From a checkpoint of a small masked image model: 22.3M parameters.
Rows from block 6 of the encoder, named by matrix and row number. Rows with one number belong to one neuron. Each number is 128 + 32 x the weight over its row's rms, rounded and kept within 0 to 255. All counts start at 0. After the name is the row's rms in percent of the matrix's.
# fc1: MLP up (encoder.blocks.6.mlp.fc1.weight, 1536x384), inputs 0-76
# fc2: MLP down (encoder.blocks.6.mlp.fc2.weight, 384x1536, transposed), outputs 0-76
fc1.169 109 [143 104 130 134 123  78 110 174 112  92 119 119 133 151 171 187  88 148 108 151 117 152 114 128 138 103 187  76 158 172 106 145  91  89 105  90 120 113 184 113 193 130 144 125 131 183  99 130 102 112 105 131 146 146  93 104 118 138 128 130  92 109 109 121 168 112 147 112 140 135  59 117 160 114 103 141 161]
fc2.169 103 [156  90 128 108 108 138 148 196  93 111 120 120 152  78 136 148  66  70 171 115 149 128  94  86 145 129 117 110 129 188  95 154 128 153  71 124  52 134 170 139 122 123 145 108 145 143 119 102 128 167  94 156 149 129 153 138 157  96 160 185 128 139 110 119 124  98  85 134 111 116  88 120 139 117 104 123  66]
fc1.170 112 [181 146 176  72 140 133 107 121  86  91 137 171 160 107 171  66 168 198 145 139  55 118 148  90 104 127 128 175 154 154 137 131  77 149 174 147  93 100 104 102 162  84 145 149 146 152 131 124 107 117 107 159  58 114 120 104 104 140 173 149  97 106 123 135 113 108 130 143 102 121 126 126 104 111 114 126 135]
fc2.170 118 [127 123 156 104 120 118 126 155 131 101  96 130 111 108  78 132  93 131 147 127 134 217 108  54 141 147 123 152 139 125 122 134  85  67 119 112 137  90  86 145 119 111 148 134  83  82 171 143 130 103  91 140 121 126  94 119 157 135 110  96 107 136 143 175 131 111 110 118 150  94  89 161 144 105 129 134 100]
fc1.171 031 [189 137  99 146  79  99 138 119 154  79 177 138 141 114  45 128 150 156 176 110  68 106 100 135  82 130 160 121 172 107  93 171 145 119 140  75 100 138 113 149 131 168 134 107 128 106 106 124 161 139 163 172 144  93  99 102 116 154 166  82 179 122 172  93 149 143 156 136 133 130  95 133 176  90 170  98 124]
fc2.171 031 [151 128 135  95 133 125 112 153 136 154  66 115 138 101 153 166 126 145  70 152 115 137 189  55 125 119 128 131 118 113 145 121 120 106 124 117 185 118  46 131 137 106 117 113 110 129 120 116 124  98 109  88 124 137 156 142 151  94  99 188  75 202 152 143 133 137 166 115 202 147 144 123  81 117  98 106 108]
fc1.172 107 [150  87 142 111 168  96 153 106 122 155 134 148 117  70 161  78 119 176 115 112 201 113  81 111 118 182 182 132 149 195 121 169 138 127 152  90 144 140 124 137 109 140 141 163  80 145  96 185 161 182  52 120 126  86 116 147 109 100 165 107 129 115 125 123 142 162 107 124  81 110 124 149  81 127 104 169 133]
fc2.172 119 [147 105 173 154 138 111  44 140 119  40 194 136  72 157 152 128 110  98 157 143 149 155 113  71  78 136 115 105 115 112 158  79  50 176 107 137  73 145 117 101 106 121 150 102 120 130 178 121 130 143 126 108 190 105 163 128 139  90 118 158  81  83 117 176 103 105 139 109 139 185 154 150 124 101 104 192 135]
fc1.173 019 [142 167 111 157 156 207  93 102 118 141 169 220 121 154 129  97 171 110 109 149 149 161 153 149 116  73 118  68  99 150 115 139 168 105 178 203 129 134 133 153 157 170  65 160 117 139 156 155 122 184 189  71 108 120 105  88 169 104 118  87 150  65 100 154 111 107 125 140 131 116 131 170 148 113 104 135 127]
fc2.173 020 [141 123 139 119 173 113 103 160 143 145  81 140  93 115 118 128 116 144 107 101 123  74 126  70 133 145 169 242 109 118 180 204 116 183  99 143 120 111 148 124 122  77 146 130 215 154 106  78 144  89 149 138 111 127 141 108  82 113 108 174  93 162 144  79 125 154 145 108 152 126 155 114 129 154 147 101 131]
fc1.174 041 [ 96 191 136 136 152 138 136  47  91  61 121 107 123 147 146 122  96 201 157 129 203  90 166 159  74 148 150 111 137 153 127 153 135 148 127 157  94 175  93 152  97 122  96 136 164 141 177  83 142 114  94 159  95 129 125 130 150 148 114 104 129  73 149 132 154  72 116 162 168 135 103 106  89  92 145 134 105]
fc2.174 035 [111  64 163 108  94 140 119 178 119  78 164 140 130 134 108  91 125 185  90 135 153 155 157 119 122 148 191  84 125 122 147 101 107  87 113 168 197 152 118 149 149 149 137 165 168 141  70  79 137 113  77 152 157  97 109 126 145 103 144  87 126  74 119 158 126 161 144 106 133 121 170  68 165 146 120 128 170]
fc1.175 048 [167  66 130  93 155 118 147 112  81  86 168 175 131 111 190  84 132 113 129 117 115 108 142 173 158 148 133  96 152  98 197 115 176 157  92  81 129 115 100 158  80  62 151 102  90 133 132  47 174 138 153  80 118 116 123 144 162  85 133 112 112 157 105 126 210 131 113 154 154 181 109 167 182  85 110 137  86]
fc2.175 052 [149 150 119 131  89 145 116  76 120 118 177  94 109 124 107 169 183 105 175 125 121 166 224 135 113 142 137 132 131 112  72 124 140 171 171 106 135 110 126  92 146  83  99 169 129 119 115 130 131 132 119 166 120  87 131 119 120 175 129 176 104 236 149  99 132 116  88 112 126 118 177 126 128 134 131  76 106]
fc1.176 129 [143 177 145  87 186 108  79 174 147 154 200 160 140 103 142 222  89 150 114 114 181 102  93 217  72  38 130 105  78 152 120 193 164 126 172 100 213  74 151 107 149 146 133 162 156 118 134 169 117 134 138 172 101  77 144 141 141 153 131 165 183 129 133 123 126 115 151  92 147 164 129 134 103 167 178 118 107]
fc2.176 127 [123 138 137  91 143 143  95 141 141 182 118 139 115 123 121 144  85 141  95 130 193 152 115 182 120 139 160  68 123 150 153 169 122 172 151 124 143 101  99 127 130  97 135  59 128 130 106   6 115 141 105  86 136 122  76 127 101 134 109 113  64 104 118 125 124 107 151 143 103 127 111 134 170 109 177  97 173]
fc1.177 067 [ 99 184 156  89 130  72  79 114 175 136  81 133 134 153 116 160 155 117 161 132  93 144 110  85 106  88 151 107 125 228 112 136 133  97 113 176 134  85 110 107 130 132  87 146  50 175 159 112 220 171 146  93 147 161 124 110 178 120 134 102 132 125 131 142 147  93 111 131 121 119 116 171 100 112 138 212 100]
fc2.177 066 [143 156 142 112 134 125 161  91 143 164 155 143 185  55 124 133  95 121  63 148 135 183  97 161 155 148  81 145 118 141 134 154 145 130 113 113 117 141 153 152 135 111 128 142 102 123 100 123 140  99 202  72 139 125 111 133 117  63  78 148  61 115 160 145 136 100 132 147  94 194 179 108 161 142 119 115 122]
fc1.178 074 [134 140 186 128 121 170 160 177 108 131 102 106 110 175  82 166  93 157 100 133  70 155 103 116  85 154 118 135 150 114 164 141 140 136 116 167  92  83  77 149 175 163  85  79 102 137 128 113 107 119  96 123 156  99 146 141 163 111 108 133 119 117 110  86 135  90  79 152 154 101 178  78 131 162 109  25 177]
fc2.178 074 [ 71 175 121  92 132 187  90 106 165 113 101 126 134 165 106 145 159  88 108 126 113 160 132  91  90 132  78 149 131 122 151  98  65  94 111 122 197 125 157 133 129 168 129 177 168 129 154 153 122 126 137 189 101 101 107 136 101 143 117  91 152 131 123  60 137 139 116 118 111 151 127 137 201 131 155 182  93]
fc1.179 142 [125 137 146 141  94 163 158  70 167 146 147 140 121 125 101  88 129 104 116 107 138  96 118 123 124 149 124 146  61  96 154  87 104 101  27 119 148 145 167 153 123 123 105 149 154 103 150 132 103 203 123 188  97 144 150 160 109  91 132 124 166  70 153 117  91 164 128 140 246  92 134 115 130 143  76 114  86]
fc2.179 148 [144 115 114 144 142 140  89 137 131 169 131 128 104 175  83 139 102 139 125 121  80  87 117 101 102 133 158 125 140 148 139 147 188 130 172 142 114 174 137 155 124 139 121 125 113 120 109 116 119 123 155 173 127 169 195 137  95 134 113 106  96  97 158 159 143 106 170 136 107 130 175 145  36 116 170 131 128]
fc1.180 052 [118  93  82 119 102 116 142 170 123 155 141 117 148 152 126 101  73 116  87 139 117 107 137  55 115 133 104 103 124 118 164 105 120 112 129 169 155 139 193 107 104 150 119 162 128  97 132 106 162 134 146 185 101 111 157  91 135 172 145  66 119 157 116 144 146 102 140  86 153  92 122 127 129 126 127 133 101]
fc2.180 057 [154 226 131 100 146 139 118 134 165 103 106 136 101 129 166 129 105 110 221 133  93 185  97 198 153 142 161 163 132 125  96 227 160 138  87 150 119 173 117 176 142 105 119  99 114 117 100 159 109 144 125 142 170 131  81 126 113  97 116 175 104 135 164 157 127 164 100 103 189 144 128 134  94 149 111 137 141]
fc1.181 028 [ 59 104 142 138  82 137 122 116 180  90  95 164  95 161 109 145 117 148 184 131 142  80 169 109 111 120 106  99  81 183 104 148 129 132 118 173 127  89 120 135 105 140 100 114 135 194 176 171 137 131 124 142 144 145 119  96 146 108 120 135  81 162  74 184 106  78 164 129 103  73 188 145 149 101 127 142  48]
fc2.181 030 [139 129 183  74 114 114 147 149 120 135 144 112 144 126  32 123 171  84 118 113 140 147  80 209  73 111 186 139 137  90 169 172 140 138 134 113 114 119  66  70 131 162 138 126 120 102 137  52 126 135 123 134 174  85 114 110 135 186 123  80 183  97 122 124 142 116 129 130 113 135 157 108 195 154 134 157 146]
fc1.182 131 [174 135  87  83  65 139 131 148 159 122 124 101  94 104 112 132  92 164 154 109 154 125 202 179  89 117 128 110 115 143 105 127 108 109  89 109  88  99 113 123 140 187 150 128 177 122 113 113 137 148 225 111 103  85 148 150 125 130 115 190 167 128 115 131 117 153 140 138 144  97 154 132 182 138 129 101 139]
fc2.182 141 [ 62 106 117 158 124 171 118 146 124 148 110 129 147 135 128  76 151 188 175 122 113 178 119 113 181 159 129 129 126 131 150 161 194  89 151 145 114 192 135 164 135 184 138 134 116 145 146  93 121  76 103 129 106 144 111 122 198 104 155 114  59  91 140  84 134 145  99 124 127 126 154  91 120 124  83 163 177]
fc1.183 011 [112 105 142  75 121  82 148  76 101  91 113 149 198 155 158 107 155  58  62 129 115 123 141 146 140 154 176 134 138 111 171 184  98 119 126 122 163 117 121 161 158 112 111 105  92 127  82  97 140 169  93  93 129 114 132 103 104 112  80 159 156 124 152  82  83 133 141 128 118 168 127  79  78 134 108 108 132]
fc2.183 011 [144 170 164 134 118  99  93 105 110  96 116 129  58  61  83 141 113 153 212 112 135 121 177 129 147 146 124  97 125 105 130  64 164 177  87 121  84 117 117  49 125 114 149 181 147 114 127 111 132  97 115  88 101 162 152 138 143 127 161 120 154 124 137 142 141 115 133 110 133  90  92 123  91  94 154 104 102]
fc1.184 142 [132 109 154 173 114 114 144  94 187 123 145 176 129 126 121 148 114 155 140 129 101 128 131  96 102  95 129  92 133 154 137 123 122  85  33 153 143 112 131 138 101  94  96 138 170 110 145 228 107 114 102  99 129 122 167 154 156  82 142 155  77 144 116 129  85 135 129  82 171 207 113 113 165 140 118 159 125]
fc2.184 136 [121 121 134 136  97 151 148 137 128 146  94 135 135 151 171 120  68 138 165 132 100 155 147 191  89 110  62 146 109 194 167 117 107 194 116 140 145  92 139 205 129 177 132 125 177 131 135 114 134  72  86 133 109 164 148 136 112  90  99 154 108 125 126 115 136 136 147 118 169 153 118 122 111 134  95  52  87]
fc1.185 071 [ 56  96 117 153 114  97 113 186 162 110 143 149 164 159 120 136 195 123 179 125 163 123 102 106  82 138 158 166 176 127 135 134 102 102 141  68 133 133 110 127 131 135 126 104 149 178 126 150 112 148  78 123 147 142 112 171 146 154 148  84  59 130 134 141 119 126 158 126 104  81 136 130 119 166 124 116 183]
fc2.185 072 [129 144 137 104 157  58 132 172 134 154  75 109  86 101  82 135  85 158 126 118  95 139 137 133 171 157  73 129 119 143 137  65  93 126 151 109  85 202 100 148 136 176 118 138 135 107 144 142 108 155  64 128 109  85 119 140 153 128 131 174 130  67 127 158 121 167 109 122 130  98 141 146  35  91  79  51 133]
fc1.186 093 [ 94 129 106 193 164  96 130 146  64 137 116  91 104 156 104  82  76 118 149 139 114 145 135  52 151 106 209 139 122 141 161 133 121 116 104  95 100 148 127  94  84 107 123 140 144  73 162 153 164 173 140 143 138  98 130 141 113 116  99 139 150 111 120 138 133  47 128 153 152 140 109 102  87 125 148 103 137]
fc2.186 089 [161  86 126 162 131 122 157  85 100 126 129 134 180 113 194 126 135 129 117 121 109 144  89  96 112 101  46 141 114 108 103 117 103 120 109 152 157 153 127 138 129  81 104 121 141 132 131 196 123 114  93 136  88 118 127 116 141 195  80 104  44 166 115 161 149 104 107 136 120 136 115 130 139  98 131  94 114]
fc1.187 075 [123 196 119  79 158 123 122 115 208  95 117  82 132 102 174 111 174  96 124 182 136 196 153 129  78 148 132  94  53 155 143 132  87  88 123 147 129  88 123 126 127 106 128 139  80 150 165 114 156 158 125 169 139 129 129 118  57 108 121 117 184 138 130 148 158  85 147 119 145 101 149 121 101 144 155 205 145]
fc2.187 070 [187  93 115 115 179 140 120 125 190  94  66 156  95 156  57 172 134 181 123 144  94 119  97 180 170 136  80 111 135 121 123 188 160 105 125 137 114  34 129 123 106 124 139 115 114 166  95 113 126  94 223  69  56 113 107 131 125 137 121 134  46 125 112 138 124 145  82 104 112 154 126 100 128 112 184 101 111]
fc1.188 161 [160 150 150 130 126 204  94 159 183 108 175 150 112 161 151 131 111 128 141 129  99 125 136 153 121 168  89 136 129  94 156 131 112  49 116 129 106 135 150 166 115 189 133  88 133 124  99 125 103 113 183  80  96 116  92 126 123  74 142 130 136 113 119 107 133  71 129 121 111 157 166 168 142 177  74 156 255]
fc2.188 176 [101  83 166 133 111 147  84 143  95 133 118 110 119  60 102 130 143 151 160 149 147  86 152 124  82 145 113 121 132 124  74 161 116 167 108 129 123 123 145 135 123 205 137 105 160  90 148 158 127 152 115 146 150 142 103 119 141 108 139 143 132 129 114 143 128 103 128 124 110 154 130 149 144 128 188  42  44]
fc1.189 032 [141 188 109 135 138  73 147 151 159  54 107 165  72 154 139 121 112 118 124 122 167 143 124 147  90 103 118 146 119 160 137 137 108  99 135 154 161 162 126 120  85  87 101 136 121 171 154 158 157  52  93 133 139 143 147 117 145 121 138 119 152 131 106 147 130 123 175 117 100  75 104 152 136 107 130 175 126]
fc2.189 035 [ 93 125 112 109 139 142 137  72 160 143 117 130 159  75 102 161 173 110  99 112 131  97 106 148 147 127 127 130 122 103 117 138 177 189 138 146  71 108  52  80 149 157 121 128 120 106 127  88 131 134 168  81 101 139 127 148 162 109 124 129 121 159 143 109 114 122 111 111 151 166 111 118 112 135  62 127 147]
fc1.190 043 [190 115 135 127 127 108 156 114 155 146 210 142 133 156 104 158 127 119 106  96 169  94 133 131 122  81 121 173 126 187 115 138  88 136 146 142 149 126 125 137  68 117 138 116 124 134 123 145  95 152 183 122 150 124  84 194 113 132 142 142 147 108 118  76 147 107 106 105 111 112 167 167 133 128 162 134 200]
fc2.190 043 [153  69 119  94 170 153  97 165 140  95 134 150 116 114  70  71 102 140 124 106 126 103 117 105 148 152 165 104 109 172  75  94 188 150 129 121 150  85  80 177 127 112 100  84 173 129 122 157 145  69 142 162 108  95 149 113  85 133 197 165 104 195 136 188 109 220 142 130 119 120 174 131 156 155 176  60 107]
fc1.191 164 [133 126 175  64  98  96 116 170 122 148 148 137 129 183  82 120 149 109  99 127  66 110 171 187 137 118 117 111  99 105 181 128 116 161 125  72 106 155 142 114 164 150  71 167 110  95 139  95 116  96 176 112 102 117  80 136 119  91 120 165 135 134 148  96 106  95 125  53 118 136 147 158 191 152  75 107 156]
fc2.191 157 [ 72 140 148 129  83 224 126 193 135  88 135 131  87 188 105 105 216 104 143 133 130 104 151 130 131 134  91 136 142 149 107 138  91 144 195 102 135 121 117 140 140 106 114 105 128  84 132  88 115 102 113 170 145 101 121 116 126 145 132 161  89  94 129 126 113 111  86 127 151 135 144 139 144 206 166 123 104]
fc1.192 073 [124 133 144 121 155 125 167 176 147 143 165 106 125 114 122  78 178 153 153 101  94 171  87 138 134  99  91 133 126 187 176  95 166 138 114 104 123 139 105 141 123 131 132 150  88  88 145 110 177  71 146 112 112 116 143 128  86 140 114 164 104 131 157 106 152 116 156 165  90 129  78 132 114  99 119 114 121]
fc2.192 072 [141 154 130 125  93 109 122 123 103 114 163 161 160 109 143 106 123 197  78 142  99  90 125 200 111 132 119  60 120 147  94 135 135 101  80 137 106 151 125 103 122  58 127  86  69  97 182 157 140 104 151 113 125 106 100 131 139 179 161  92 142 147 108  82 133 189 150 135 133 136 117 161  83 104 150  84  77]
fc1.193 027 [129  94 115 122  94 149 124 126  93  94 154 162 119 127 173 112 138 128 147 147  87 141 180 153 166 126  76  80  91 150  81  92  69 169  55 123 137 116 143 166 177 142 106  90 164  95 112 131  95 132 143 133 123 194 180 100 125  95 118 145 101 105 165 118 123 111 106 185  84 141 191 144 151  56 136 145 133]
fc2.193 029 [106 174 139 221 143 171 125 153 146 173  57  94 145 103 116 130 132  83 144 115 136  97 133 144  84 149 147 189 153 136 132  93 134 161 150 130 134  95 169 137 132 113  94 101 140  94 148  92 127 158  84  92 125 137 105 128 149  67  84 121 144 127  86  75 122 131 154 105 135  87 110 140  72 194 146 119 131]
fc1.194 038 [107 103 167 160  98 113 168 145  83  81 100 123  89 130  46 140  90 176 115 131  40  98 135  88 124 119 132 161 143 178 149 151  90 113 103 132 152 134 122 154 154 134 128 127  92 175  67 112 135 146 123 102  89  90 132 140 112 116 154 111 106 106 116 125 154  91 133 130 124 164 174  81 171  98 139  72 119]
fc2.194 040 [ 99 188 152 142 158 104  97  88 182  62 124 141 168 110  56 124 155 117 132 109 140 109 190  97 173 152  83  95 123 123 145 111 100 118 143 139  98 118 148 118 126 144  84 178 117 106 103 150 140 105 110 189 112 128 168 128 118 150  91 101  77 128 115 130 129 112 100 118 101 116 152 157 131 113 178 150 128]
fc1.195 130 [109 134  92 148 210 226 156  87 138 138  89  64 155 166 100 183  95 178  91 124 103 120 143 160  84 129 141 137 122 106 142  47 122 119 156 121 140 138 115 105  94 125 111 100 110 122 145 131 145 144 139 143 161 132 124 156  78 144 100  84 146 134 127 100 147  92  53 113 165 150 173  96 182 147 144 135 162]
fc2.195 143 [115 102  93  87 111 184 142 129  95 124 164 152 102 158 161 168 102 121 113 143 137 161 190  93 142 147  84 156 139 118 151 118  69 123 119 123  75  68  93  58 106 129 143 172 121 147 138 148 117  85 112 132 138 114 113 132 186 109  96  82 111  52 160  99 104 123 117 131 114 162 134 136  89 156 143 140 130]
fc1.196 088 [123 171 157 148 142  89 119 164 143 103 136  88 136 140 140  84 118 169 157 115 144 144  98 149 146 126 106  92 141 178  95  99  69 151 135 124 174 121  94 127  95  64  95  96 145 144 173 124  81 167 183 102 196 109 161 147 166  95 164  63 121 150 133 180 135 152 112 120 149 110 140 150 127 115 106 114 149]
fc2.196 096 [ 96 168 144 110 136 105  86  71 140 184 151 121 161 130 135 184  52 181 149 137 174 126 132 104 156 113  96 105 101 144 117 136 152 132 140 128 110 126  95 204 145  31 139 115 131 122  68 114 135 143 114 103 124  92 179 109 104  82 153 111  57 125 121 144 126  59 139 135 109 135 160 153 163 163 202 140  74]
fc1.197 035 [128 159 167 127 177  88 211 105 141 143 149 144 148 140 171 134 137 122 114 122 115 116  72 155 148 138 124 142  90 165  89 152 110 136 111 111 159 127 103 122 124 153 102 178 147 142 176 115 138  97  94 128 158 128 167 173 175  31 149  97 115 131 137 174 107 136 108  97 133 112 173 138  89 103 140 118 123]
fc2.197 037 [101 115 103 155 142 165 125 169 106 131 146 106  42 147 201 111 109 125 158 158 140 165 138 103  95 121  86 107 121 150 143 123 115 115 156 119 135 144 110 167 141 161  96 100 197 139 162 103 116 138 143 120 144 117 144 148 133  36 133 135 137 140 127  90 131 154 147 148 109 223  85 145 118 113 113 148 138]
fc1.198 073 [158 137 136 162 198  81 139  61 116 133 108 139 123 142 168 120 105 128 113 113 110 160 189  84  94 185 135  87 117 111  94 139  86 142 130 147 148 154  96 130 140 106 104  98 146 140 102 144 124 111  44 120 151 154 129 104 151 139 132 131 148 130 143 113 122 147  96 137 107 117 163 105 134 140 248 105  88]
fc2.198 069 [200  75 200 181 111 101 112 134 160 105 135 139 104  73 105  64 208 135 177 128 159 141 103 122  70 113  63 149 115 121  93  89 132 159 156 124  81  88 133 208 151 140 126 107 120 119 157  96 132 108  95 109 111 177 149 117 118 142 137 134 180 116 139 155 145 142 172 128 107 145 127 152 101 134  75 135 150]
fc1.199 045 [ 93 169 169 131 143 179 141 135 150 163 124 101 165 124 117 167  91  88 113 126 180 143 134  96 117 148 140  73 133  90 139 129 129 128 134 174 141 211 110  96 167  85 151 129 126 105  68 131 127 139 129 146 100 144  77 118 204 146 113 115 120 140 128 127 155 173 134 133 116 123 140 159  90 167 183 112 152]
fc2.199 044 [ 93 145 157  85  86 145 136 154 176 144  91 141  33 119 153  73 164 142 191 141 129 136 142 157 166 115  51 170 113 106 136 176 145 155  75 135 128  29 105 181 111  66 117 106 155 113 103 126 136 111 140 162 165 124 139 144  89 157 138  90 109 148 147 166 132 138 118  87 136 156 114 128 187 115  91 126 164]
fc1.200 073 [124 120 114  90 127 132 131 133 107 103 128 119 116 103 203 105 148 128 145 123 130 192 126 139  68 103 112 126  99 171 143 120 183  97 148  80  89  92 137 102 146  86 148 147 141 141 149 101 159 133 126 156 136 132 110 124 125 153 122 123 138 138 139 166 174 101 132 144 104 160 158 138 114 143 148 196 117]
fc2.200 082 [129 182 175 118  93 144 119 157 133 161 153 108 176  97  76 144  82 183 123 117 100 126 122 129 117 160 146  93 142 109  95 108 140 155 156 109 161 134 164 184 149  91 125  92  86 123 155  83 128 124 137 124 120 122 124 124 104 155 162 142 129 157 129 105 140 184 105 117 143 176 128 143 184 109 171 111 169]
fc1.201 059 [130 138 153 154 131 204 160  75 155 154 108 179 157 135  93  79 144 101 138 129 152 130  79 122 165 148  94 116  93 113  73 188 166 110  89 160 130 133 127 108 136  38 125 181 152 105 138 144 133 111 123 158  97 183 140 134 110 108 148 156 101 120 147 213 154  97 134 130 136  96  94 143  84 151 190 154 101]
fc2.201 063 [135 110  84 112  77 156 107 112  86 126 106 101  67 130 130 106 168 132 132 135 102 145 126 108 155 132 114 127 152  89 156 158 107 202 159 120  61  73 129 130 121  72 142 145 142 125  96 126 114 133 147 114 128  84 105 108 126 142  73 170 167 167 149 112 124  89 151 101 115 126 165 130 139 118  85  99 152]
fc1.202 109 [ 99 135 117 139 121 110 127  86 153 155 100 160 128 128 217 140  72  97  99 115 133 112 112 102 143 187 129  83 127 135 196 128 156 118 185 119 134 125 114 134 177 104 109 106 149 113  88 141 158 110 164 196 131 136 127 145  99 153 136 106 188 145 140  92 104 107 130  37 114 123 185 126  95 115  65 151  88]
fc2.202 099 [ 97 156 103 144 116 104 131  82 101 129 132 173 128 137 137 109 122  81 132 144  99 152 202  47 155 138 176 132 127 134 157 139 111 162 142 121 140  75 140 111 118 175 132 111 105 140 185  62 137 160 172 102 133 149 136 133  99  98 108 123 162 129 142  99 124  94 188 120 132  75 129 115 182  88 116 174  96]
fc1.203 021 [132 165 123 147 149 148 156 118 138 121 137 153 101 177 125 121 155 176 124 140  90 152  94 132 131  88 135 174 177 146 149 126 165 142 147 146 164 114  99 123 140 120  85 147 121 152 126 130 136 168 120 158 124 132  73 117 169 177 171 138 135 115  96 198 121  90 126 128 158  67 128 159  87 139 119 102  90]
fc2.203 025 [146  85 149 119 155 176  92 127 125 206 184 134 132 146 103 161 127 139 123 124 145  84 135  58 150 147 113 126 137  97 176 177 133 138 135 137  52 110 152 123 105 123 102 119 183 142 112 169 125  93  95  65 147 122 193 108 108 135 110 157  56 124 124  79 133  97 151 115 110 108 178 107 189 124 121 154 123]
fc1.204 134 [141 160  70 119 151 127 118 113 134  92  92 109 109 191 134 169 130 144 115 110 134 102 122 193 201 126 103 118 133 141 116  92 138 146 150 127 152 161  99 143  86 139  90 176 165  99 152 100 142 127 183  79 191 156 141  89 141  88  82 146  91 157 136  71 137 149  95 152 136 140  82 107 160 117  81 131 171]
fc2.204 134 [155 100  97 137 118 117 178  75 132 142 151 143 138 141 108 130 135 105  91 113  99 181 141 122 157 119 101  99 141 138 122 126 128  77  87 117 158 181 143  64 119 165 145 131  66 129  92  78 133 116 123 123 131 128 151 107 133 165 126 108 175 216 163 170 133 114 114 136 146 117 116 110 183 126 181 131  95]
fc1.205 180 [ 95 161 151 130 162 125 112 156 118 153 103 128 164 146 153 125  94 168 132  82 153 153 110 127 139 114 132 108  94 139 118 150 117 132 145 121  82  77 119 131 135 158 142 136 112 142  96 137 136 166  83  50 156 128  56 138  92 156 128  60 114  55 169 141 153  90 141 103 119 163 149 126 146  71 110 132 104]
fc2.205 174 [146  98 135 135 125 178 146 145 151 113 169 132 168 119 101 124 152 130 142 138 120  87 172 134  60 117 150 132 110  80  71 151 162 182  87 129 135  91 120 129 152 106 124 140 118 129 158  93 112 145 160 146 135 110 137 124 177  64 150 130  86 174 138 146 120 107 120 131 163  81 129 110 169 144  63 112 128]
fc1.206 052 [161 100 138 158 117 182 150 152 147  99  97 162 180 146  84 129 127 167 111 138 182 133  91 138 139 101  69 148  94 154  82 157 200 155 150 131 126 182 124 129 128 145 116 109 155 102 104 190 158 130 164 136  90 112 170 105 116 155 116 143  57 116 122 118  59  77 113  68 115  45 168 144 181 130  84 169  62]
fc2.206 053 [108  86 157 143 132  62 107 137 167 144 139  97 100 158 207 138 100 167  98 108 139 133 105  28  74 161 162 115 163  84 170 155 133  63 100 141  77  75 111 141 113 150 130 109 137 154 140 129 139 119  97 131 125 143 150 121 130 138 110  89 133 177 142 150 148 196 136 114 115 148  99 108 196 146 134 143  97]
fc1.207 154 [106 107 160  31  83 136 160 156  88  66 138 160 112 133  96 102  85 139 129  92 142 102 165 140 135  76  44 212 155 182 170 164 156 119 109 137 126 133  91 156  73 139 117  94 121 159 178 170 154  50 137 120  90  94 103  89 102 113 122 106 117 167 136 132 116 145 152 114 127 113 110 129 115 101  78 140 125]
fc2.207 182 [130 123  83 140 176 108 147 145 151 103 148 166  84  99 163 151 107 136 125 125 170  73 108 146 105  94 134 115 122 143 133 133 127 131  95 138 130 106  45  92 142 191 133 125 141 132 136 114 132 200 136 174 141 143  71 119 184  58 133 153 119 139 140 137 128 157 125 144 101 159 125 152  65 127 114  85 146]
fc1.208 154 [134 136 174 145 119 187 164 134  87 127 132 163 208  88 187 144 188 114 181  90 144  77 145 115  95 126 151 127 130 126 133 193  94 160 159 167 184 118 161  88 155 112 106 118 137 144  97  88 138 159 143 162 109 135 126 176  96 119 111 144 101 107 143 109 106 120 127 132 150 174 170 104  72 132 107 160 134]
fc2.208 139 [244  94  81 152 151 192 132 123 146 123 128 150 155  61 165  52  91 125 167 119 114 162 134 202 147 114 175 171 138 154 132 164 116 147 185 130 111 126 107  80 120  93 110 141 125 124  48 150 112 102 137  97 103 127 150 117 103 127 150  85 127  58 148 121 136  78  77 117 139 152 110 130 196 152 157  85 119]
fc1.209 134 [137 163 150 138 113 163  99 139 160 104 110  88  86 114 146 106 114 100 147 124 160 102 134  93 105  47 149 140 102 156 119 101 111 127 135  60 151 162 133 136 150 159 141 160 154  90 162 112 163 147 168 125 116 132 136 160 103  78 124  82 141 146 154 140 183  96 138  76 120 103 178 144 148 169 105  84 131]
fc2.209 140 [139 107 119 123 102 183 134  55  75 119 143 137 103 124 111 117  42 127 123 128 150 156 156 124 163  98 136 109 128  80 131 140 185  92 117 132  73  98 134 128 128  85 140 146  98 134 173 145 119 122  73 122  86 155 141 114 145 101 106 126  96  76 138 209 129 111  93 136 111 186 132 120 144  83 201 160 113]
fc1.210 096 [103 149 139 132 126 162 171 102 135  83  89  95 172 123 110 174  82 109 138 153 102 111 162  63 106 177 117 107 127 120 197 142 128  71 169 119 183 215 119 125 103 138 114 143 127 112  89 161 135  90 200 132 138 134 111 156 113 118  92 177 201 128 103 139 197 139 123 106  99 119  90 131  96 129 159 107 117]
fc2.210 096 [ 91 126 165 117 184  99  74 145 161 135 189 148 119 168 157 117 166 111  81 165 124 129 113 185 139 121  85 118 114 128 104 147  87 150  85 122  90 131 130 167 126 126 119 160 123 147 125 130 129 145 106 118 143 135 117 132  81 115 133  93  81 133 122 140 134  36 123 142 125 150 136 109 161  94  84 135 138]
fc1.211 144 [136 123  85 114  81 147  91  41  88 117 123 137 166 137 153 105 120 101 148 156 106 148 106 162 147 169 151 161 127 142 142 128 155 114 110  83 117 140 166 129 143 135 198 109 144 115 139 149 210 107 128  92 110 174 126 140  75  99 118  93 135  74 110  80 162 132  78 100 116 140 152 117 150 157 128 196  97]
fc2.211 136 [203 115 104 112 161  95 183 189 143 155 121 122  96 104 108 153 154 195 204 143 111 149  58  92 101 130 102 144 134 120 115 135 165 130 128 103 184  88 163 159 124 150 126 120 139 168  97 100 129 140 162 142  99 118 133 117 167  85 159 176 139 134 135 137 142 112 120 123 136  63  90 132 116  43  78 140  73]
fc1.212 061 [142 159 148  81 115  74  97 156 172 157  76 110 151 139  80  95 158 145 133 123 122 130  49 100 143 152 159 141 147 135 102 151 110  77 128 108  98  95 136 165 108 145 137 126  96 167 116 153 178 136 133 127  96 155 187  69 119 164  83 124 235 121 158 182  51 135 193 125 145 105  95 121  96 145 197 170 160]
fc2.212 063 [162 170 115 120 152 112 170  65 107 127 165 112  96 129 124 132 131  99 131 103 105 122 135 164 148 127 107  52 137 175 125 163 149 116  87 157 143 143 151 138 121 134 123 190  85 117 210 163 123 128 187 144  80 104 164 118 125 143 166 145  30  62 124  83 142 170  94 115 124 100 123  87  85 129 122 101 106]